A small multi-label image tagger, trained from scratch.
Data: trained on Sentinel-2 satellite tiles (TerraMesh), 145000 training examples, 22.2 epochs.
Rows from block 6 of a small multi-label image tagger, named by matrix and row number. Rows with one number within an expert belong to one neuron, the router's apart. Each number is 50 + 15 x the weight over its row's rms, rounded and kept within 0 to 99. All counts start at 0.
Before each expert's rows are labels from the 100 images, of 14848, where the router gives the expert most weight on average: "strongest on" is what is common among them. Only what is clearly more common there than usual is listed. The data: Sentinel-2 satellite tiles (TerraMesh). In brackets: how many of the 100.
# router: slot weights (model.blocks.6.mlp.router.weight, 64x320), inputs 0-159
# up: expert up (model.blocks.6.mlp.up, 32x320x320), inputs 0-159
# down: expert down (model.blocks.6.mlp.down, 32x320x320, transposed), outputs 0-159

# expert 29
strongest on: water (68); clouds (57); main land cover: water (38)
router.58:52 54 48 60 63 41 29 33 67 71 32 62 47 49 46 50 71 62 42 44 55 61 19 47 42 42 63 66 50 74 65 51 68 25 76 18 51 66 24 65 64 51 32 50 65 67 67 56 72 44 67 54 70 41 55 44 43 39 41 66 67 63 41 42 46 61 67 63 54 64 49 58 57 38 72 40 78 51 62 50 63 36 63 42 40 36 59 33 42 77 41 64 42 64 26 43 44 68 64 25 55 40 60 48 60 24 61 69 76 57 42 47 40 61 40 59 55 28 67 59 62 35 34 53 52 53 70 72 61 72 29 32 51 88 56 16 62 55 59 22 41 20 42 48 53 26 36 26 62 63 58 57 56 48 08 46 82 70 77 47
router.59:59 57 51 60 61 43 45 37 45 54 31 59 56 65 71 44 64 64 31 34 30 51 28 64 64 61 62 53 45 74 65 28 52 28 65 20 74 81 40 58 67 43 24 31 47 58 54 47 56 56 70 41 70 47 32 59 53 26 32 75 54 59 36 47 26 49 51 58 46 43 29 62 51 27 58 41 67 48 62 41 57 62 66 40 31 40 55 34 41 73 35 49 25 59 32 41 34 51 70 50 56 57 52 50 59 23 42 82 67 47 56 54 37 65 42 66 53 12 58 68 66 48 34 49 50 65 53 54 55 64 40 26 51 76 70 30 60 55 59 33 41 25 64 57 52 22 31 25 63 52 65 57 55 54 29 52 79 82 64 35
up.0:40 52 68 58 22 45 48 41 47 41 52 58 62 63 51 51 70 70 49 56 46 83 43 44 47 54 51 42 53 50 75 12 54 25 51 36 40 52 71 66 50 52 21 60 32 69 97 35 58 49 49 59 69 41 69 72 61 61 56 55 44 61 36 46 45 47 57 26 38 60 60 71 69 49 33 71 71 55 82 46 60 55 39 56 59 55 08 33 72 47 31 43 32 60 44 38 46 62 65 57 16 54 30 74 57 38 56 89 75 33 68 68 48 51 52 32 62 53 75 33 58 48 33 82 62 59 29 46 58 35 48 42 42 66 49 50 42 51 70 55 42 48 39 50 73 38 45 35 47 51 64 59 57 52 29 90 76 85 42 30
down.0:59 28 66 66 46 43 71 48 41 75 57 49 53 34 62 68 72 39 43 63 66 49 76 49 54 41 15 33 44 45 48 41 42 52 44 48 50 40 58 51 47 82 53 55 45 65 58 57 52 67 59 53 99 52 83 32 33 57 56 54 31 53 10 44 57 29 44 57 54 31 41 44 84 52 47 40 41 23 66 50 59 52 75 57 47 60 47 69 25 52 74 20 55 64 64 31 74 44 54 41 52 36 47 54 40 53 48 59 64 23 48 82 41 47 64 69 56 59 48 59 56 63 50 62 67 44 40 43 56 29 29 08 72 57 54 41 70 28 56 49 33 70 72 26 43 58 60 60 62 63 51 31 40 43 51 69 39 72 16 52

# expert 31
strongest on: snow or ice (100); main land cover: snow or ice (99)
router.62:25 74 56 50 29 66 43 46 53 21 46 64 37 71 66 49 30 65 20 23 25 41 31 74 60 71 51 34 62 66 46 39 62 41 52 38 54 65 41 49 41 43 28 36 46 40 48 23 24 55 61 53 46 62 19 79 46 35 57 62 40 70 51 55 41 54 53 31 35 63 42 75 40 14 58 56 43 72 52 46 62 53 38 56 52 42 38 39 66 59 29 55 33 38 40 52 33 52 35 51 51 73 52 56 74 23 50 77 60 55 45 16 52 69 30 48 50 30 52 53 64 52 41 57 65 52 31 70 40 53 27 32 43 68 52 66 51 35 46 39 26 31 48 74 78 46 22 26 59 52 50 50 46 62 65 59 64 54 70 52
router.63:56 37 61 48 66 34 39 44 50 74 44 48 46 50 40 38 72 48 32 69 63 77 39 54 46 41 61 70 31 47 73 27 52 27 59 56 53 61 52 37 49 52 49 61 54 65 70 67 74 54 71 60 69 33 70 46 42 47 12 55 57 61 47 26 51 40 62 58 50 57 46 30 67 18 24 33 90 52 68 37 38 43 67 50 43 36 35 32 59 53 43 57 42 68 36 43 59 64 65 34 49 37 40 64 69 23 49 56 77 59 60 75 29 53 58 60 74 63 76 55 62 41 34 74 40 71 61 31 40 54 31 46 40 81 63 33 63 47 59 23 37 31 30 30 39 40 21 32 62 64 51 49 54 48 17 60 59 71 48 39
up.0:52 54 50 79 62 39 51 61 60 54 03 67 38 63 72 39 59 46 40 54 50 57 28 65 60 29 43 57 52 68 53 55 54 38 96 58 46 59 20 32 48 69 49 38 99 52 73 52 63 58 60 53 54 38 48 54 47 24 40 57 44 55 59 53 60 47 54 84 39 44 30 44 58 42 48 42 70 35 48 38 65 48 60 52 61 33 55 00 35 52 56 80 24 58 29 33 53 58 55 00 71 51 63 44 67 34 59 55 61 57 38 48 47 51 45 46 45 37 54 61 49 55 51 63 50 59 71 55 29 91 30 43 58 70 56 56 52 53 49 24 41 31 33 53 57 27 41 32 53 63 29 55 15 43 36 25 59 58 79 57
down.0:44 56 57 39 37 33 66 26 60 54 50 48 63 45 42 65 58 52 65 51 54 83 82 33 37 54 56 49 60 50 67 51 36 44 44 48 50 51 62 70 34 52 56 49 36 89 65 50 45 32 73 49 99 46 81 41 30 65 77 41 46 79 46 79 49 51 53 40 53 62 38 61 57 83 50 53 56 56 56 24 56 51 50 51 61 68 33 58 42 71 49 34 50 45 57 54 42 51 57 63 52 35 47 54 24 75 49 61 51 39 56 60 63 33 40 58 25 55 52 64 32 44 35 53 61 30 35 57 59 42 20 20 66 48 37 34 61 32 51 65 23 51 47 36 53 47 81 43 33 74 70 20 58 28 41 60 31 64 35 50

# expert 20
strongest on: clouds (38)
router.40:45 59 49 58 64 43 52 57 44 49 31 31 44 60 70 50 56 44 67 49 32 36 25 70 51 53 40 54 34 66 43 30 43 38 61 42 45 75 24 48 62 73 34 60 50 48 38 42 43 64 71 28 79 64 30 55 55 33 18 73 53 84 26 35 34 34 38 63 57 29 69 37 60 28 33 35 55 28 57 53 44 49 60 27 46 42 48 55 41 72 71 61 72 64 26 31 30 50 59 23 59 58 46 54 58 42 53 69 68 27 40 50 31 71 81 73 55 28 64 59 35 65 58 52 56 72 70 59 54 60 40 28 56 84 61 49 46 46 48 33 45 24 70 74 37 39 41 35 60 52 56 67 38 66 42 47 58 68 49 54
router.41:56 50 56 68 69 38 36 52 44 70 29 54 44 52 73 37 71 48 58 55 42 64 29 68 47 34 56 60 34 59 43 44 55 40 72 37 53 70 28 53 59 65 51 82 76 60 61 68 72 55 72 28 65 40 63 37 58 30 28 64 47 72 29 29 48 40 54 77 47 37 59 36 67 29 59 35 83 34 62 37 66 36 75 43 58 40 60 28 47 68 67 64 48 65 37 40 40 65 56 21 52 46 55 48 59 35 56 51 74 48 31 63 37 64 70 62 66 30 76 49 47 51 36 64 50 77 61 59 30 67 31 28 37 85 72 45 40 56 77 21 48 32 56 43 39 33 45 34 59 62 32 62 42 56 22 40 71 67 63 39
up.1:54 51 72 47 34 82 52 36 51 55 47 75 37 35 39 87 57 55 47 62 48 71 77 37 68 50 51 57 53 30 79 70 61 54 20 36 38 29 74 40 27 48 49 39 50 58 67 45 35 36 38 54 20 59 48 38 44 66 64 55 42 29 91 54 57 52 26 53 66 73 54 60 48 67 60 62 47 63 40 70 51 57 56 59 61 38 41 69 39 30 24 45 36 26 70 55 68 56 56 47 35 45 37 34 46 63 48 38 46 43 59 38 55 25 45 38 30 67 53 47 44 45 43 51 48 34 33 48 63 13 61 83 57 20 43 53 52 51 42 64 31 62 25 60 55 37 67 49 33 37 45 44 42 46 65 48 36 43 33 44
down.1:85 54 53 35 47 36 47 53 30 51 61 32 67 53 53 56 76 29 49 44 29 49 30 54 59 68 44 57 67 21 62 40 57 68 29 42 61 63 40 52 35 64 55 35 24 64 38 40 39 62 57 51 06 63 77 44 59 36 52 68 45 26 31 65 24 49 51 48 67 48 42 43 58 50 55 49 59 56 64 55 32 66 45 28 50 49 38 69 41 46 38 17 59 68 37 36 48 55 65 36 47 28 39 41 51 44 31 55 49 13 36 54 44 69 42 30 65 32 38 70 33 81 39 36 42 48 27 53 40 29 62 99 34 48 36 48 63 43 92 36 45 50 49 38 62 43 65 74 41 49 42 54 55 53 33 60 44 50 51 29

# expert 14
strongest on: bare ground (86); main land cover: bare ground (73)
router.28:55 47 46 50 71 42 53 60 63 60 39 42 41 59 65 56 40 32 28 49 31 49 38 60 46 39 45 63 44 64 62 47 66 31 51 55 45 59 24 44 37 63 37 66 55 62 47 53 33 47 85 56 58 54 31 63 25 42 40 50 60 60 56 38 41 23 34 71 57 39 26 53 32 18 42 10 73 55 30 13 57 38 54 44 28 22 49 42 26 78 37 45 59 57 38 43 59 51 55 33 61 60 50 40 63 11 36 68 45 39 43 28 30 66 53 67 62 20 59 76 54 55 41 55 48 72 63 46 58 54 09 39 63 80 44 33 50 27 38 44 14 24 41 59 47 29 17 34 66 57 66 36 31 70 33 19 63 54 63 44
router.29:41 57 49 43 48 40 48 40 50 33 34 48 40 57 54 66 40 39 35 40 27 53 38 72 60 50 45 58 35 62 64 43 63 30 45 45 46 63 35 51 55 71 27 49 45 38 51 61 30 63 70 60 64 53 28 67 18 51 53 60 69 67 44 35 38 29 46 62 61 44 24 57 34 22 43 24 69 76 47 28 48 52 67 45 33 31 28 58 34 86 34 49 62 51 37 51 48 72 67 31 65 61 38 65 67 16 34 69 47 49 37 36 30 65 41 79 63 26 71 66 68 35 44 40 45 70 71 57 54 53 18 50 71 71 48 44 63 35 35 32 18 30 40 71 52 32 20 28 56 65 72 22 53 84 46 31 61 40 56 69
up.0:55 64 50 31 18 84 43 57 57 25 54 45 63 59 40 82 37 65 48 50 16 51 56 52 55 65 33 45 51 24 49 37 50 45 21 61 29 39 70 60 34 60 39 59 44 31 53 32 45 48 51 73 18 53 32 62 51 72 73 37 61 51 53 73 47 61 53 04 79 57 59 76 44 52 37 63 53 76 47 50 57 47 33 54 63 57 18 73 65 35 36 20 61 29 67 48 49 52 68 88 53 51 33 68 37 48 50 53 29 55 32 29 55 54 43 39 49 49 45 53 66 46 58 41 49 49 53 57 51 22 51 72 69 31 51 62 54 42 40 57 37 74 29 76 61 77 49 45 40 59 65 61 60 65 45 50 62 18 48 61
down.0:50 52 56 44 39 55 46 44 53 56 98 48 44 50 34 52 33 55 38 57 42 42 56 43 55 94 53 64 57 36 61 25 66 53 17 54 65 27 57 40 59 44 28 42 24 84 45 48 14 50 43 50 30 65 21 28 67 38 56 34 53 48 70 54 45 40 49 24 66 76 38 63 31 51 55 45 38 61 32 40 43 55 26 35 45 34 43 46 58 57 63 32 51 37 68 75 52 16 60 53 39 72 39 27 45 44 63 50 54 30 91 50 70 36 40 39 46 21 39 59 58 61 46 26 38 51 32 51 56 21 57 99 62 19 36 41 38 52 56 76 46 62 39 65 50 33 53 78 49 61 96 69 33 50 58 79 59 70 42 31

# expert 25
strongest on: snow or ice (82)
router.50:51 49 58 65 41 45 42 54 54 54 53 55 67 67 60 44 66 61 45 58 27 75 26 78 35 74 43 36 57 63 64 24 88 32 73 53 68 75 58 59 70 62 30 61 30 69 65 38 55 48 53 46 66 55 43 75 64 40 34 64 42 84 32 55 36 28 49 36 35 54 54 67 56 53 35 47 49 46 67 41 61 47 45 46 73 48 18 26 55 32 26 61 40 57 36 49 51 39 38 35 49 70 41 49 80 53 38 81 59 41 68 60 63 66 52 30 45 27 61 40 58 69 41 57 55 65 38 44 56 61 42 34 52 63 70 51 52 45 56 39 62 44 58 75 67 33 47 30 79 77 57 67 25 66 28 59 64 67 55 33
router.51:24 55 47 44 50 31 47 49 67 45 43 42 39 51 41 69 57 51 35 48 32 73 29 52 44 47 58 41 53 55 73 61 54 21 37 37 50 68 45 59 64 58 38 57 77 62 70 54 59 56 67 75 47 40 35 50 42 42 51 43 71 74 63 39 51 64 63 52 54 63 46 72 57 52 61 27 65 85 55 53 63 57 59 56 31 44 30 38 52 65 26 55 70 32 08 57 37 69 77 33 52 49 44 65 59 39 26 72 40 55 31 02 57 52 35 57 44 51 71 58 52 37 44 46 32 50 66 53 29 65 23 57 73 61 42 33 80 51 31 39 26 24 34 53 80 34 59 39 67 76 57 52 54 48 33 30 72 64 84 66
up.0:30 60 16 41 46 46 47 44 42 44 57 79 58 57 10 56 30 47 69 45 54 61 43 34 52 50 68 60 77 67 49 62 50 57 45 44 37 53 64 51 62 21 42 50 48 62 98 39 41 57 25 58 31 42 26 45 56 56 81 47 71 54 86 63 59 71 66 50 46 88 57 62 22 71 67 48 33 75 51 49 67 47 28 43 56 36 49 30 63 28 24 80 33 38 59 85 59 46 47 69 50 51 76 18 49 56 55 57 64 70 69 39 59 44 47 41 29 35 32 37 47 30 60 38 54 64 61 63 73 90 79 68 58 27 45 69 35 60 53 81 61 43 13 50 56 40 50 47 52 39 65 60 72 48 73 61 47 71 75 43
down.0:70 52 61 46 50 28 62 43 64 91 75 55 54 13 26 31 46 55 47 68 65 34 44 55 38 72 45 52 53 41 52 36 43 53 51 64 58 65 51 38 45 64 47 46 37 54 28 70 44 59 52 37 26 68 75 09 45 51 20 48 29 51 34 41 69 44 45 62 52 58 57 30 58 51 55 61 54 30 42 45 26 53 46 45 50 58 50 51 51 42 57 39 55 72 49 73 61 16 35 36 65 50 34 55 51 45 47 30 44 08 90 71 63 56 59 45 54 43 33 51 55 80 66 38 47 58 40 20 53 39 51 78 63 49 52 43 50 46 56 39 47 57 49 24 34 38 54 95 72 61 42 45 32 65 41 70 55 47 33 23

# expert 16
strongest on: water (100); main land cover: water (90); bare ground (62)
router.32:60 45 45 63 30 55 47 36 44 53 75 68 77 61 35 55 59 74 54 81 53 62 57 28 57 80 52 62 72 56 68 49 38 61 60 56 70 23 71 66 50 27 35 28 32 69 77 42 58 39 42 72 23 42 55 31 62 47 69 64 36 44 74 67 49 51 60 53 31 72 51 62 45 64 58 47 57 27 44 55 67 58 32 63 62 42 59 34 58 45 32 47 43 65 71 77 70 34 35 77 19 56 67 43 44 48 62 47 67 39 68 55 48 40 42 25 28 46 34 41 62 66 42 55 71 35 37 58 71 55 53 77 46 31 59 34 43 65 72 77 50 38 25 47 34 20 47 44 50 29 69 56 57 38 37 68 73 76 38 22
router.33:39 66 39 60 19 65 45 28 57 16 34 74 65 67 40 67 43 67 52 24 57 28 59 33 50 53 56 27 75 69 37 83 45 58 49 47 57 42 47 74 59 38 59 39 55 72 68 28 57 32 68 54 47 32 37 56 47 57 88 54 46 64 51 67 55 78 64 40 52 57 48 81 48 55 80 37 28 49 52 54 80 55 26 54 46 56 63 40 51 54 30 44 35 22 48 52 37 68 45 81 33 53 72 42 43 50 38 53 28 71 40 37 60 35 32 48 31 46 20 62 40 33 28 37 70 26 40 77 59 63 39 50 49 31 56 32 59 61 58 70 44 40 64 50 72 44 51 23 45 42 45 48 69 46 64 58 46 62 66 61
up.0:44 44 54 10 65 35 50 53 56 79 70 17 30 12 35 40 54 46 50 62 57 85 69 41 49 35 62 57 47 23 80 44 47 33 17 62 33 52 79 47 46 47 60 51 45 52 35 96 60 49 54 84 62 45 79 27 52 79 52 57 81 51 70 58 56 48 59 44 53 58 34 36 47 49 26 39 54 81 66 56 26 27 59 55 44 46 23 61 59 57 41 58 59 48 55 59 57 59 59 60 45 25 15 56 53 49 63 38 43 53 58 58 54 43 66 62 47 66 68 59 52 42 44 45 00 71 69 28 31 51 38 59 57 39 75 54 52 43 31 52 44 46 48 28 50 72 59 53 46 54 62 56 56 65 50 52 45 41 51 57
down.0:62 44 49 43 62 31 66 62 48 59 50 34 38 30 40 47 32 43 42 70 33 30 33 70 69 45 58 73 20 42 42 53 49 65 48 56 51 65 30 28 46 76 52 55 43 21 17 80 21 60 52 50 45 79 64 25 50 46 29 50 75 51 66 40 57 41 49 56 81 39 50 20 31 45 29 45 60 44 48 47 27 57 81 43 42 43 45 65 41 74 66 54 56 55 56 70 56 60 44 35 86 32 43 44 58 45 52 43 37 49 29 33 41 64 62 58 68 36 60 57 49 52 69 26 20 59 65 31 44 48 46 54 91 44 54 54 55 43 07 37 48 48 40 30 35 50 41 86 55 55 60 43 18 57 58 47 43 28 44 67

# expert 12
strongest on: bare ground (89); main land cover: bare ground (78)
router.24:54 58 62 32 56 60 60 38 77 50 38 38 42 33 56 68 60 60 45 30 36 45 61 34 49 39 28 30 38 32 66 87 58 42 36 42 54 72 33 76 49 56 51 33 72 53 39 61 38 39 72 59 49 39 56 31 33 53 72 49 62 72 46 94 32 60 34 62 61 41 40 73 43 43 78 39 62 64 37 56 46 53 60 43 35 59 41 58 30 71 56 40 47 49 41 38 35 52 68 70 59 39 48 56 28 68 34 68 31 49 29 22 74 65 31 68 27 25 60 76 47 35 40 36 33 28 55 75 52 40 18 69 63 57 38 30 63 53 22 33 19 33 49 37 51 34 56 36 29 40 78 47 60 56 35 27 49 24 75 67
router.25:53 41 55 36 54 57 69 45 76 43 36 49 44 57 43 49 67 41 56 48 41 69 54 27 45 57 50 42 46 42 78 44 56 28 52 62 42 56 42 57 56 54 65 54 70 59 41 63 50 50 61 59 34 57 50 56 33 68 67 55 64 69 69 99 42 53 37 56 50 54 30 47 28 32 61 11 82 66 38 31 36 49 56 67 65 57 36 54 61 70 48 50 48 44 71 45 53 62 54 62 50 54 72 58 41 61 28 73 41 54 27 37 57 50 39 47 10 36 67 81 63 52 30 40 29 51 37 66 46 47 10 70 45 54 24 35 53 71 57 33 16 44 26 49 40 43 58 44 25 41 56 44 58 49 41 46 49 31 81 53
up.1:50 54 46 72 46 60 64 59 30 38 58 62 59 65 71 34 31 44 61 57 46 53 27 76 33 75 59 37 59 68 39 31 53 65 80 51 67 56 57 44 62 34 50 49 45 50 48 26 59 57 55 32 56 56 53 66 57 46 27 60 14 40 22 45 45 44 44 33 23 31 58 46 64 58 36 40 25 33 68 52 72 40 35 47 44 57 59 50 62 54 57 61 50 74 57 46 61 17 36 39 43 62 61 54 50 35 64 42 73 62 54 54 59 61 72 65 44 66 37 45 41 67 72 62 79 37 13 46 33 53 63 16 35 40 60 54 48 59 68 55 44 47 89 72 35 74 47 60 46 52 22 49 26 49 58 52 53 63 39 42
down.1:41 63 61 32 47 21 41 35 54 49 77 59 37 50 21 29 55 60 57 57 48 75 47 43 32 56 79 27 84 38 74 28 42 59 59 43 42 39 81 73 47 10 38 45 55 74 59 47 50 53 45 58 35 58 31 72 53 43 79 56 52 42 62 67 30 54 61 40 33 62 43 53 41 46 43 77 35 60 54 36 36 49 15 65 48 36 45 46 97 52 24 59 55 46 50 59 55 41 31 70 52 52 59 69 44 53 36 50 52 72 66 67 44 50 54 27 48 56 33 73 46 39 50 59 27 51 27 43 43 51 54 53 41 48 47 49 48 58 67 60 40 62 45 51 58 69 68 48 57 47 70 51 69 48 57 55 41 59 43 57

# expert 4
strongest on: bare ground (95); snow or ice (53); main land cover: bare ground (44)
router.8:52 42 71 50 39 98 47 39 48 52 25 50 31 37 83 65 73 49 40 42 39 66 40 63 60 30 24 38 31 73 64 66 60 26 43 33 62 37 27 54 32 66 43 59 83 60 72 33 71 67 46 57 40 43 56 43 62 43 55 65 64 36 50 36 38 52 14 61 73 24 65 66 73 52 61 65 78 53 56 57 75 60 61 43 59 40 33 47 30 33 42 36 45 54 34 26 54 73 70 31 50 32 52 76 58 44 45 69 65 27 23 43 48 53 49 29 57 40 71 42 45 45 38 81 57 36 68 63 37 41 43 91 61 76 55 62 71 57 67 27 50 38 23 54 57 22 45 30 57 53 47 52 17 52 29 36 51 65 44 56
router.9:69 68 71 55 41 58 57 46 49 51 29 51 50 48 77 75 75 47 61 33 43 35 43 64 51 43 25 39 32 72 56 56 52 34 52 40 64 70 26 74 65 62 49 49 48 78 43 27 62 38 68 35 60 42 41 32 48 30 50 57 45 64 29 60 14 54 22 54 74 38 56 72 60 42 77 37 43 32 54 55 78 57 61 27 35 66 62 60 27 65 68 36 53 56 36 29 42 49 66 55 36 41 49 47 50 58 37 81 39 22 32 64 53 63 51 60 48 11 37 70 33 58 18 36 76 39 46 72 74 44 62 34 47 76 49 45 55 63 86 38 67 27 66 57 45 19 64 34 50 35 54 44 38 53 32 41 43 83 36 55
up.0:68 45 71 62 63 51 56 44 47 88 33 68 43 44 65 50 75 51 43 62 70 63 39 49 51 44 49 56 40 60 75 62 59 38 54 58 71 48 37 67 55 61 47 47 59 87 70 61 81 51 56 64 62 36 77 27 46 44 47 63 55 41 50 21 35 45 40 98 58 51 46 54 54 20 59 44 76 45 40 48 68 52 62 38 38 49 56 45 35 57 49 43 47 78 42 43 69 56 63 35 50 36 77 44 79 29 54 62 66 37 56 67 31 45 60 60 75 25 53 56 38 48 24 62 57 39 47 58 77 47 46 47 64 71 51 40 63 43 83 22 49 25 47 31 20 18 37 30 56 50 66 52 25 49 22 29 58 86 44 58
down.0:34 54 45 38 09 49 47 41 45 27 64 48 48 62 27 81 38 51 43 30 41 56 52 36 55 67 48 38 62 46 61 48 53 59 31 33 50 37 66 63 30 43 38 36 21 68 60 35 12 44 66 63 23 46 65 33 39 62 99 56 50 51 59 41 53 59 68 27 55 71 38 75 43 32 38 49 40 60 46 42 71 59 45 57 29 44 07 70 48 61 33 23 56 40 56 66 65 56 52 77 63 36 46 47 53 32 43 65 38 45 54 28 46 52 32 65 48 61 38 50 49 39 34 43 62 48 34 63 46 35 27 58 96 33 54 49 53 40 26 74 19 48 40 43 66 63 34 42 45 46 83 34 68 53 75 70 57 55 36 60